Weights of a small image diffusion model: widths [64, 128, 128, 128], 45211 training examples.
Rows from block 9 of a small image diffusion model, named by matrix and row number. Rows with one number belong to one channel. Each number is 200 + 30 x the weight over its row's rms, rounded and kept within 0 to 999. All counts start at 0.
After each channel's rows are labels from the 100 images, of 14976 (inputs lightly noised), where the channel reaches its highest value: "patch colour" is the nearest of a few named colours to the mean colour under the peak. Only what is clearly more common there than usual is listed. The data: photos of plants and fungi (iNaturalist).
# convs0: first 3x3 conv (model.mid.0.convs.0.weight, 128x128x3x3, standardized in use, each kernel summed), inputs 0-127
# convs1: second 3x3 conv (model.mid.0.convs.1.weight, 128x128x3x3, standardized in use, transposed, each kernel summed), outputs 0-127

convs0.90,205,182,205,185,166,199,180,217,177,178,168,219,192,199,208,188,208,175,244,184,259,200,248,220,246,109,204,170,235,199,145,191,204,225,209,195,201,147,231,168,196,149,231,217,200,200,168,242,187,228,229,203,226,243,198,234,189,221,216,256,226,208,153,175,178,212,195,205,190,205,122,209,219,206,206,212,234,237,187,206,175,196,200,202,167,196,142,278,169,249,227,136,216,179,198,227,158,132,170,231,163,175,177,212,209,206,159,185,197,215,225,182,246,185,192,180,240,252,239,236,230,167,242,214,189,217,178,195
convs1.90,167,205,189,200,181,221,206,165,208,218,228,231,229,197,246,176,175,210,284,200,206,203,201,222,188,214,185,185,220,220,202,227,164,189,288,235,234,204,194,236,165,206,196,204,155,129,192,201,237,205,216,192,170,166,152,189,210,188,246,238,196,220,159,160,191,224,167,169,192,243,167,135,252,213,253,138,194,193,225,233,165,193,191,209,115,197,205,248,184,144,162,167,203,210,229,229,238,187,178,192,211,202,172,201,195,189,208,231,232,181,240,171,217,217,201,187,218,250,215,124,224,183,194,239,191,206,189,215
patch colour: black

convs0.40,195,196,145,178,248,169,219,202,221,203,208,165,198,215,182,208,185,157,126,222,165,219,200,191,190,244,199,235,181,179,210,196,169,184,163,148,216,239,213,182,234,153,202,207,197,203,261,182,146,193,195,220,165,153,227,198,187,198,181,170,218,165,198,223,191,212,197,201,178,195,246,249,196,232,187,229,199,217,168,109,128,147,182,179,240,205,150,205,227,153,229,239,161,205,162,148,178,230,234,238,204,177,208,204,256,209,216,169,203,203,150,218,154,231,182,239,179,191,152,219,177,255,174,216,183,205,199,209
convs1.40,219,213,191,176,193,227,209,199,202,211,92,288,255,154,216,213,233,192,193,193,238,208,243,194,200,163,204,182,251,257,219,196,211,226,177,204,191,168,198,190,191,188,252,226,212,240,199,184,184,158,195,255,198,154,205,195,231,188,179,206,202,165,179,187,146,194,207,176,199,163,198,208,148,194,222,223,206,158,188,198,202,226,166,174,209,254,191,208,218,191,201,202,275,150,201,202,232,236,217,192,223,157,161,192,177,200,161,228,183,230,222,171,195,230,226,187,198,208,201,241,234,195,152,274,214,240,158,262
patch colour: white

convs0.59,217,257,184,220,176,234,245,192,160,140,202,181,199,229,238,206,231,272,201,243,184,185,141,244,202,184,189,153,216,218,187,210,197,206,231,215,218,180,213,240,228,188,216,221,205,220,226,184,197,231,205,152,185,212,137,182,252,231,207,153,195,204,176,204,211,239,221,175,237,248,195,158,257,197,223,189,173,195,194,154,177,223,216,247,176,167,192,174,202,180,193,162,180,182,148,219,190,155,192,210,263,166,234,238,241,226,215,174,212,252,184,180,160,187,203,214,197,250,161,122,195,175,185,167,257,193,185,209
convs1.59,234,203,224,170,185,260,229,210,219,203,223,190,248,208,200,219,227,166,205,228,195,240,184,196,233,152,225,202,179,161,241,203,236,160,226,231,254,250,220,151,152,186,218,201,231,162,194,253,200,203,243,212,174,192,256,187,203,203,156,193,235,192,230,217,166,204,148,168,212,220,245,206,183,188,176,177,211,235,230,215,242,247,192,213,244,210,199,266,244,162,138,206,216,196,210,193,157,288,199,205,236,243,200,206,229,183,170,229,199,179,171,189,200,224,202,218,205,224,251,268,178,234,191,237,186,224,215,227
patch colour: black

convs0.39,186,215,252,163,202,190,151,155,180,208,224,159,171,172,208,214,195,188,243,194,158,188,161,232,241,209,233,200,151,186,234,231,176,270,246,150,185,198,216,180,211,172,208,187,196,193,188,166,258,190,169,160,189,229,193,196,237,182,235,174,180,179,157,161,217,188,205,168,218,222,199,196,185,173,211,230,174,183,222,170,160,203,209,246,167,199,220,210,174,238,258,194,222,196,192,240,195,181,193,250,266,215,183,207,202,228,252,196,236,156,147,166,208,207,238,234,189,180,206,163,128,175,260,205,185,201,273,164
convs1.39,226,184,219,167,222,181,249,182,218,211,257,216,232,195,221,174,212,179,258,209,180,240,204,173,213,206,167,184,189,262,228,266,221,180,192,176,250,246,201,154,136,208,274,210,213,177,216,189,196,204,240,251,220,195,155,208,166,227,187,234,211,180,218,194,175,208,180,180,209,193,225,144,127,219,250,181,186,185,173,238,177,223,211,173,257,235,186,225,208,177,190,228,214,304,223,226,204,247,197,201,183,239,199,219,188,199,229,197,182,162,169,216,225,168,179,228,233,206,184,186,143,203,188,185,198,177,236,211
patch colour: black

convs0.60,228,214,181,232,199,205,208,176,223,193,180,184,210,127,150,235,178,198,182,188,246,247,296,230,223,196,179,218,171,184,188,193,197,166,211,207,239,195,193,161,232,169,222,170,203,251,202,228,163,180,217,237,163,233,180,223,182,211,201,184,220,155,198,249,193,185,211,236,175,209,189,208,222,183,244,201,207,195,187,172,200,174,186,118,254,170,190,172,246,200,198,215,143,217,180,148,158,221,230,189,191,197,202,228,198,180,181,167,190,169,203,216,226,212,174,221,202,206,203,238,224,303,145,190,210,226,117,201
convs1.60,198,192,200,154,182,184,242,226,192,208,178,225,158,228,228,216,217,168,150,175,219,214,178,201,200,222,231,185,201,163,179,146,225,184,218,178,219,199,206,190,216,238,189,190,204,178,199,216,179,177,228,184,173,201,146,160,236,260,248,197,200,228,209,188,124,176,159,187,239,212,230,192,210,187,286,122,228,201,265,266,205,242,210,220,219,157,262,237,205,164,140,194,199,230,219,249,189,205,224,199,185,161,218,210,200,187,212,257,246,236,212,167,196,228,219,203,197,196,223,202,225,223,138,209,229,235,195,177
patch colour: white

convs0.1,237,155,247,194,149,213,183,158,166,196,187,186,179,201,231,174,189,224,245,188,181,222,154,217,207,172,241,182,200,150,161,199,225,261,240,207,173,161,177,178,255,217,180,206,194,141,145,205,219,197,192,173,205,240,152,191,252,192,267,211,197,202,159,146,191,209,161,156,235,226,182,154,236,153,180,200,196,186,216,212,233,199,164,175,153,152,230,243,161,198,197,173,192,203,221,200,193,153,201,178,222,174,185,214,237,190,209,181,267,204,143,165,234,179,235,179,194,228,208,183,217,147,242,196,168,202,214,209
convs1.1,185,165,219,249,187,166,245,183,195,239,188,230,245,184,210,198,193,196,230,241,208,259,186,198,214,206,173,179,136,295,222,242,163,226,203,217,249,241,155,206,139,251,239,205,182,168,167,199,196,220,234,220,154,182,182,184,192,243,176,233,196,238,167,176,170,247,191,178,150,198,240,202,210,225,210,178,180,181,166,247,198,188,216,202,145,171,226,239,201,171,171,205,218,150,191,230,223,213,149,192,160,250,157,193,181,166,282,210,189,180,212,218,225,226,223,200,227,170,173,182,204,196,206,190,196,198,216,194
patch colour: black