config = dict(
    model='image diffusion model',
    dataset='photos of plants and fungi (iNaturalist)',
    train_examples=45211,
    image_size=32,
    grayscale=True,
    horizontal_flip=True,
    conditioning='none',
    arch='unet',
    objective='v',
    cond_dim=256,
    norm='groupnorm',
    hidden_act='relu',
    weight_standardization=True,
    widths=[64, 128, 128, 128],
    blocks_per_level=3,
    scale_shift_norm=True,
    dropout=0.1,
    attention=False,
    upsampling='nearest_conv',
    init='lecun_normal',
    residual_init='none',
    optimizer='soap',
    beta2=0.99,
    learning_rate=0.0036,
    beta1=0.9,
    shampoo_beta=0.99,
    eps=1e-08,
    precondition_frequency=20,
    max_precond_dim=1536,
    merge_dims=False,
    one_sided=True,
    adamw_lr_other_params=0.0012,
    max_grad_norm=3.0,
    adaptive_grad_clip=0.1,
    cautious_weight_decay=True,
    max_steps=7000,
    batch_size=48,
    epochs=7.4,
    lr_schedule='linear',
    final_lr_fraction=0,
    warmup_steps=210,
    weight_decay=0.0,
    adamw_weight_decay_other_params=0.01,
)
Rows from block 4, named by matrix and row number. Rows with one number belong to one channel. Each number is 500 + 50 x the weight over its row's rms, rounded and kept within 0 to 999. All counts start at 0. Numbers have three digits each.
# convs0: first 3x3 conv (model.enc.1.1.convs.0.weight, 128x128x3x3, standardized in use), inputs 30-35, a 3x3 kernel for each
# convs1: second 3x3 conv (model.enc.1.1.convs.1.weight, 128x128x3x3, standardized in use, transposed), outputs 30-35, a 3x3 kernel for each
convs0.0:521452428508473457532505521510573517462525595504536566493441505578609451481503573453551422512480529321532524541512505441540521492502490483535642482492488456464484
convs1.0:549510554482533503466469477435492510559458563489437545573497489522420448407515630512496571479490545510541468516511437506472474526556574549454520537455509537491498
convs0.1:593647606507526413453476496475486604451447534487435510532577577500599368489592419431415535429408520527468525502562549525501526496499530491590424470534557407452431
convs1.1:440561504492478538409450475550581488521483527460484447565424454482443387539551654527504511536541462471429424509453551477500512580535549479475486517513591465489420
convs0.2:510502572477556568474471451497573517519496543529400505471527519574593459529533514406504484488483543537393589429597513481558506604408478489534582508428504503512594
convs1.2:521557558478450474440482567475440449498520486473602515514485464543528512519534549436534506462483515481422429520505477543507463537497462405509395445597574488517492
convs0.3:486491502622485472686497402539455464507531473472532482465556445554440511563425496503489487482547462471487407470537583555531496532483455473518474522448534513481475
convs1.3:476500495551555480534488608546450492628502545506501601507456496471457499444566444517464560458487532527524504490516573443533568431578500591500468580506521459514497
convs0.4:466455537481508617498472503558462491557454472554567492481511549528607752500498548583520548555456392581450378533495534574447452507524563565435443573529514555509528
convs1.4:551484488423511457467492550437533546495493443531601553449507390463468662501449592498599502503508414495524541519483480546530560470380490541568441556449509472454450
convs0.5:510503598411547574479421437521525539475561539471474425484543560519490525529471521479452567410535477522503447523550400523495574530531502531493487453489461543539504
convs1.5:501545497459422525473484543442574595525603491433432470519465478569478389588529482525530512484424549416484479498499523434501488599523525490464540486551524506481505
convs0.6:470533506522431441485462555476558443415594534555391521525532497457466487396618504470527471465523447477500450519521444494527528434412497509455433473417370487580599
convs1.6:520519478444575489486503443522451507501537486527447469498504458451525519445475611530531466489499509465450398501599517441536472397465479393483441498445450509548551
convs0.7:441522500450507602622425416459460564479601626567491457422536499499518450490401559419491580417614498570435539459522507563513520549435456506433552506512521497512509
convs1.7:515467476565467490549555548489490474489345466505547483508381536374588541474478481519548535533502456482519559536533525510507485421473444378466456451482425486481532
convs0.8:546519496514578486505550620522479506511563477448510528527459526513487500547527555629595607586621626451661621455461447483403383438442439486515446439436416529424529
convs1.8:420418504526535463481428497468419470481535493471454444466477485461459496580430553532429548449515583464492573557476557492505437573469463560418531577501501543489453
convs0.9:490488435399506488455487568474481462403579426516489500561544506489379452530503504482457558491532455499495486598580502581564502548426517515460621566496592513475515
convs1.9:572511532572483540454528507524556587511405523510502447462441481534593500595446396482481553479506527471500505482532484499557513482444430433614543457570519418547443
convs0.71:521571480539453541553506597476542547422563588524574632527432449532482502542466494500465431437468502507467496494487534441475473506473481513390470484519464520461379
convs1.71:509468511513500426513520473561491490490528426492561492543453536401536571440482550527536548443514526482545443521584383480522507490572541547535469503537475507547486
convs0.72:418548544410523424491475522416586460437528492538540473429476553419560541563497551438566526464571428455501473475473522526502519433497473508359402571507449562377510
convs1.72:477488530541474521478528544487518514522456488578492549389525490619573508522424470549544465470502519439474471493563475503470485457540529494421534538431451548454502
convs0.73:454426700443552601500501518502461475501490498515531493478517530514543510456507490453517513481520467502459480486462501605497480477473516380507496509478493515508520
convs1.73:490530512440557514509477540451478587519429484468542536498511480542506553607614511498484472524458479538510437517458458480489423523476506452512585492485568512470516
convs0.74:495529476416506554464472539551539468483483526445468512525543432516512462474495486480511512489552476485507470615426430446501441433409544573405468552530543482551524
convs1.74:545478502524524485456451444500494550461480547466576505445665454517485377519531466444505452405435485527416469477541496459561489519559428461547491494393433508483528
convs0.75:546517567524442455481527479484434488506479496508515412460543574520455454445471464530562458428491507527534547532491497604388454466472369409539557462387431560494385
convs1.75:506493497490512488496520501498504489517518513496499502490483705450461466457619358524513523514504524495508521510474485536502493515518516563502473537530531502494488
convs0.76:440503591412533564456590596422509488549508450491481543545549577471484467431505573447546537513479505496531455520540476495515484495509545525432429440541484486545479
convs1.76:504496541524503458467504507548537534536466465499448517432466558543457477562508532506488493500472483560491504486610512495431537493416483464524448470540454542551467
convs0.77:492437479571495453534555546478648440486597467529528427554410450523536421544468529552665405420623518527569418543555404488532488483596491521552489463486541530532556
convs1.77:579448561502536497475553496452505505531454575497552529567453506487556482448515469505570442484535470598512547428540506419484512501500503475498548512458506483445546
convs0.78:488482476496529486474617544458532443475457504578623431497455486544577501488472507488513431514435561546576417516468492508468478432470466477510448589505478439453491
convs1.78:530482504515602452549521470500478473533435455472551523399515583544486601458431499521395426442586536532479508583452434519441556527489428566416521479469447502543497
convs0.79:607481451465463495577403546454551483466528488411521457539448523565448473448622429496534440486562492500558443459608502511475535428530411393519518453576550451502465
convs1.79:418495584483489497464571465500474462448512512454477536346524439591480441466456583475492506506541589484509442455566550401519511518543457461512455492452572502469549
convs0.80:509456455404450548512512506509539573499523465556505497466460491490455504453483487529546439452613608585489453417548495420464554452488387406424428533460521501538501
convs1.80:482502512472505529432496481507547429543522494515444407420550516411502473570547604492492469477480469458495490586509570524512508509496548501474536483556423481495459
convs0.81:449481520382547453468524542451514480478571472493508516521510438507412491490534470524438500456502471514467438553546584463495506497374445571557505604450488515542509
convs1.81:515478442461543528517427500515465580567541505442422534507481551517522498541464433569419518490471455507394533502513498494551543468428462441479468404468535445447516
convs0.82:494467546475469407523484512498533462464410423512645566562524537488494450462471453495422490496431388495585550626535515585445455459462485522515616483506480503594448
convs1.82:492594543452558458548541441447494524498568523488431575498476545516486542531527417475490487595448554500471438458483446426475511477553484477487435527499492436455545
convs0.83:517498536490503470434497567587548432355554555568436543487538464431437436467484578517567439449479589496506569499475478500449499549514488579472532485442543569506491
convs1.83:468456463407520482487523545550435424506467564621557493447587482592395498525530498538415498473522541507476425482500471537525473473488487442529481466538484545472495
convs0.84:464515506580431402474350477510473500514483456565548557521496436499518488476446450467456502564420421570555513517420489475482431497481563443544519456462469429503440
convs1.84:553449487493522471552476566472473489462564492486511514497485533565595516508373535497513477525444487502455444557537489521437473496523496548466469511517555470564499
convs0.85:453545467456539423452401438507592590513549536479587555489478456458458449419425427525562499512541526483509574460463407426408391387387432476451511455423429473449418
convs1.85:465456502473505435454486481426440457502520511504461519582552448411385502566495486494440567478551494502537601529424450492453481568528551501424435527470495497581454
convs0.86:454497434472478437424531533506497493550500524570607550471463495460459449525514444545565434558520548508521547488514493466534460452419404459505529463489437457455491
convs1.86:484525422545481474538453488517546444420517429518520552508495488592560402493481506540508598530505577505507487462434486578470574544524526601424496683449492484463531
convs0.87:550480524409477560517575476517471516497495559476457500530458438476475463435564638509521484547618571479464474482474520505508382557456369424498407489471432436512426
convs1.87:469543444420472493479515462622482464468508452494530625500488516444545504528575528409481464461436502536412560376489526561556527483488585470459473493520482477499484
convs0.88:411436493429499432489508456550501490475499577530627575533448489473508465534485439503535503465497526573566524574455540505452481527572446479372523447465458533545509
convs1.88:513485503493519496545569485520451461489535499450543542597442452502499544551469442553479463481590524468507514525527472512503441513506455574537568614417481579498484
convs0.89:550440491434477502485467448502437505606571517448511497469476448424556534403478465470506505553490502472586434411455530572574487537488387513476473552507418499448523
convs1.89:560525521508581446498526496528504504451444483515477528473537528572597573554522417549492545484482455495454480562455474582521495441564494460420524608488535426529538
convs0.90:598615583511500487579531413572466489464504471483551426538445550456460488545504534519462517550511451526540502564497561543422594463536477472494491380482534565516542
convs1.90:530457457509474537517517467651508591500504524511424424474541533379501463410647428556485496532478470554559518513474570524521461448536428527461567434488487466556496
convs0.91:482491527532464423508510498558479485419479514558532568430459562458509551517488521527419531441483526467504547484454487472578535492479476555559528453526443500511546
convs1.91:525573574560464503484566468529445443501422470442425516439431598577531584410507539419456436562477478541553471550451468542483503550469437511446542550532476535492472
convs0.92:470542394638511438491497460502581474526445462494531539482568353548452501525408444502553461376485469558475485427520505431538503491525550535436515502506571441460549
convs1.92:487488418456471458468473542507511511583490470486473583622552508481464463493504552523527554510548485446530490517423505455528502483541584442687534510442578435459539
convs0.93:527476559489430459475558450457519508466571482608368602440444610529458450534463498409555559521467450507409594541544489470426565529461549424527495552488488522485461
convs1.93:475520484489497523514488497502472456510503509515499498353627531510543416610525481560499528555470505524446479488548504484544426539438459465496482501530453539578477
convs0.94:508506458492515564481428499509567530468424522472448491510553500495459603542483572530453435406460507521433488448551567561531549471543548494563555408581490471600430
convs1.94:507559536436492433540482547488606571485541511465575566459476563542482495474574496436491515486542523528494398509511559463496523448482481461492493506530572518549445
convs0.95:479489525494550552533487676528513462468464527500530481541419549497503610521489564465450484470490519489490535518503509451577451520507549549537464509534597479576467
convs1.95:430498427520442545581424547462587588440513467514482601539556479448512604470578526498498497480463552526428512545628419493525481492520503472578369479425598469591498
convs0.96:468374435450402412532526569491481489497513575458493505511367378457516493490544530409471505514493519455483498497490595554519589544549512420522434502572513517453561
convs1.96:529541466510499577412552529546519561478564589449543496501490616584504514583402358503521542450454548456460488621447533513526526445443556545553476492512477480424521
convs0.97:496474465462472475425477498525458496485438523536526511382573476525429465420549490532499534483523486561422538583547451522492477428493507519548516569439439488453462
convs1.97:529529480493505531524459532520469560423481507459619433464588546600471461555459412587479461547403490494420521486509496471447540613536501560511493591432494527473446
convs0.98:482420499453495493469557497550488443415521573469531487514549426419447560513493571575473463435510534489506410491548494480541536458501458567419556557449485544552478
convs1.98:546554537553480555538391485450497589385534474536568532561601502552436566561480434512502454498565534517430344512471425543473460504468516528510563455519425521535497
convs0.99:418455437546407584410466507420436539484460505504534470506511485482457411461432380442450407573451440585438494525567619522520508464491535520532470450542505494467520
convs1.99:528512474514509530457504447542538501452657547473467513516594578598480495573374438478500560519492527496406480471485487511421452530489573483555496464501506495514461
convs0.100:393611555395478463488412514389475466545475480498533480491503458455514539544502533486605487505508541507488472483502479532429524508398434430435451522438498425473451
convs1.100:490527524504452574450455382489392543513485541453456547466582513562407399524462466562467519506415438556532510543526532433414560459465498463494515530468546468462527
convs0.101:501503466417419478540381520465539526513491512478492451435515572474565436462522469563476559467501426457503468416568469460590537498494581471504490533567498494551549
convs1.101:488533504471544501467488520526478539543511475544607467587454519566494489487430516443552552515496520415465531578535479479444512494533592530546611463454464522494527
convs0.102:477481489497395456434577538458405573560440427466653466488489489479555414463585577444446596561484502521548377574452576590477507448516490485509499516541480576466512
convs1.102:545549605477552535500553431479570537519447471504544519538498486446420454443465442478468404467488398448471538492481510458493517522419479432499442575481497512484395
convs0.103:419490518490519440429503494445524524522598511446459512513430443520404617455533447439511474487524516454521448534533429500547401590546548448393440558505453508570493
convs1.103:541492442529447487529499517414520441538573483512587476553543459508487431518457525448462601480512622459482479485498378500498463596477573496571492575397540492479519
convs0.104:532508522597487531499531588437542584558473527452565481505506508445592530447592540560556581496556471462502522517355544505586467433496531502577391482495436537449507
convs1.104:486561432444504548383465507519481420514548481525526479551487530594482500567462562495457528538472439421448512514464481432404428560614574563585527562411508523452520
convs0.105:459495490478569544533494463534515414552447592437555498478482601522434451584591555495431504405460426486509603626499542484470492515560588513472517499424591395567523
convs1.105:450471524528533516491521495513497516489480522497520544423562452466570583515483440528520521524472507504497512494508455495541524452457523494477513495493509512432569
convs0.106:508431564543520439443558509536523483449511421523454563526603491486572464434530492486532471425471509519568518470477481517603518407540498642472542536525550522520547
convs1.106:481492542472469482448482580525449477499512427514509570528511412468464484503464575520487468531514483551447453446492568455509495600557482493433495495493663397618511
convs0.107:511513539495414476604461483524445557526392576564483483476529565504564572493521503462498518549445534491472528494532476468469571478533405482554465527516496528477448
convs1.107:476529464502482535480458525526514540481451547490436586414492587558420415564446529486503586563476652457462482565406481552445565517458503527556462440457507491412514
convs0.108:524552544483454557536497503542498563513460405526478481524538528505420522562517504491581611511476403529505452537457473540491478490504511506460503501506475427581513
convs1.108:454489458467535574486462487508447463552610516433461540620402466512631591492456458516487573411502502444460571547499522455469454528552516547624522545498414433502396
convs0.109:465464481480394460427488416516478580482444572501501577509483440442404466479511476527445598496420569517442555530501538509556433505501441540487450459465470484517470
convs1.109:545543526494491447531448474468404427494372516502517535465534481467472572528417471525525609468483615543516611491518482514397437523434515477536543429525468475505452
convs0.110:509509525554469511454476573483439561442526427551449494611581423445542527559473512533572471462465518476530443521560480477427519565541428494509447494537496520454469
convs1.110:434511518489536490498578456521576505478546492536450484433528473615537523511371487482473581512450486486478488543550474530477543523498557507494465563530512532407584
convs0.111:536491493513521453528414458541540515534412471428430536596531510479450405468502462639510465461402494464461502474547570512484502455486574583549545445491516435504544
convs1.111:510480528464500492477461522452576383526549485478495434540443583590434502490478499510547555511525457527504476495489563510431540584550546479526456478602465507482503
convs0.112:532449525483518514527528544461496477496505477663624440453509478519452455442500544462484457455486487698562369472585592467444548513543495577503523496531515587558559
convs1.112:526556529564551492546495530491481497483583445572552558407509529492526391463482446548494375496517527441470507513524564529433549434447523508571499491508468461507407
convs0.113:552487533485468498514433445505487528461452462506515436541620487517461465568496484563574400415449465521485504483512523498534599456501488526542431478504535382457457
convs1.113:503466537451442504478536475474529511553451459497553422533507401532551616492411509532547535432562498455502482596506589535447431509562510565492553458513542451459542
convs0.114:422452505622563441425566510419544490460464515504500497533585472447463477503445466464446448516440515520507439478498534551524515479453575442415518480560464505522449
convs1.114:446489523516560450542532503497493628499487521520570545499474505479580518582491459501488515524458494546422512498485551568434448427424515549505394470530546475562407
convs0.115:514559506415480497456508563569489523414572529492500459551536604479515459446471515510413464445480477481496466622517510479552534584549418563542520515519520544472513
convs1.115:442471536499489494491507548530461562464521602489428496565538487525457431593505429538495434502448425499452485495528468496356524528552557603506516388501519498468512
convs0.116:558519560445567533528423486536494454566479466575538522525517508548501577509592459466506489483497529501515431529541526510489505601555558620551479532467520552529555
convs1.116:524534463495477536484489532513485517522464479411422443528506414561453485422521507535479451573512476502573512529491445537524484627536466459483529531502540445479606
convs0.117:673512543412445515482579419467482564537480424445499495538509615503526473403520478515480505497490468521548461457505517559416440521521530478564586459498460569510585
convs1.117:507489524521475527505462529595540510527474456528499487558415464552536569519580670542506475449530415445506393527621629534553473462446542555456497508501555445563515
convs0.118:460523517598496579525530544464350533526568478432512504515578537561408527467567555533479504456506602497466405466493513453517489461478435425462540510517515472394443
convs1.118:475592479460543448510424498546507432440449531508498539441353596652576556593454349521507511519533558495535497559539549495452413514479465509451464578491458527503496
convs0.119:497480483477470450463479445473527510442528457454521448394538470621521450515436454502505453525662506402517461496480476457497513589507510495556539573427442432504475
convs1.119:517448505466506570496541457581519502395499446570515554485363357555556490445506508523473528492522511507533489454522501501591464490470498485437478532486485575467489
convs0.120:514532494600489541563403514485471488446411437523508540552504569485489547477489529562571531461423544524462512512540440570525412491585483498490470477504467531496480
convs1.120:450523631524469498558485560507518513520431520468495508521562423568546532449514530534456439513479495524525467445561481460513458550404545560451502601411481460515570
convs0.121:583465397492468462436481497498546508496450600467471541394468506475409429542477518527515413441445634494485498539563459513455523535487533508465411451585421450592461
convs1.121:514525606496388469552459517499415534507515454448502476555552384546563519482456503513572442489502507512527497473477543500529480453505511501422406466427561467546519
convs0.122:566513535518481466556534504521465462443452510521561489508529521518469542436541610478508496558520463526479502407551522570565486469469557374570471492480578446476429
convs1.122:485493486534494422572425487584507468529529436549430496366470509383629526454486517599502537478491471522487504511571507519551467547539491540506509469496523489548488
convs0.123:535515459506534479517461510462501522539474480496433405466522523465492467503591513418468551523449488555460467450538485479522476543455469473496542506539394490580471
convs1.123:510532467526519533487404442528511437450524460571471468481542548543566594507375618490565522518449510504488570476557486544485502521484499471518542454480594541524444
convs0.124:532462484450528533571566414467525503515508457492459560535525476503499488543473528438503497524517472477494528537461454529497473499421442531553549560458504567583525
convs1.124:469548486494435509537502527587497522492520515452503499534420476536541588513512485521486505518448450521545456624469531519522516513457523480470510491549498513499465
convs0.125:468505508445440532561534473486509516519535543453493591516448549508438500458506514528485544523566540453410550473493548476508460452461370523635498496498383504487482
convs1.125:532521546441498493523538565478525513527538438503480489521385371479485609540447584547507512507471471547479529441572558495501471533416417506475462505473605570602484
convs0.126:496490476552499548601530578482483424539504480526544429551445561491558558579626550485508493533488451502513519562438497497484401460406481572477609543507399417417482
convs1.126:491468487506494475514507505501494550496447464501512543539433398531480515541591533527494554482499506504521509495574535568502540537474572444560510504480540485470492
convs0.127:406368447519552531506452590543488467532537482508485470553483498565564523457504566614480530568470444548531429501511452471491539467426454484488437454560448452478500
convs1.127:571542563546412442522499501507512484548599438425514523499411431522584587502484497519514497483511532450523497503550481517500555489421466455482501526475482517485571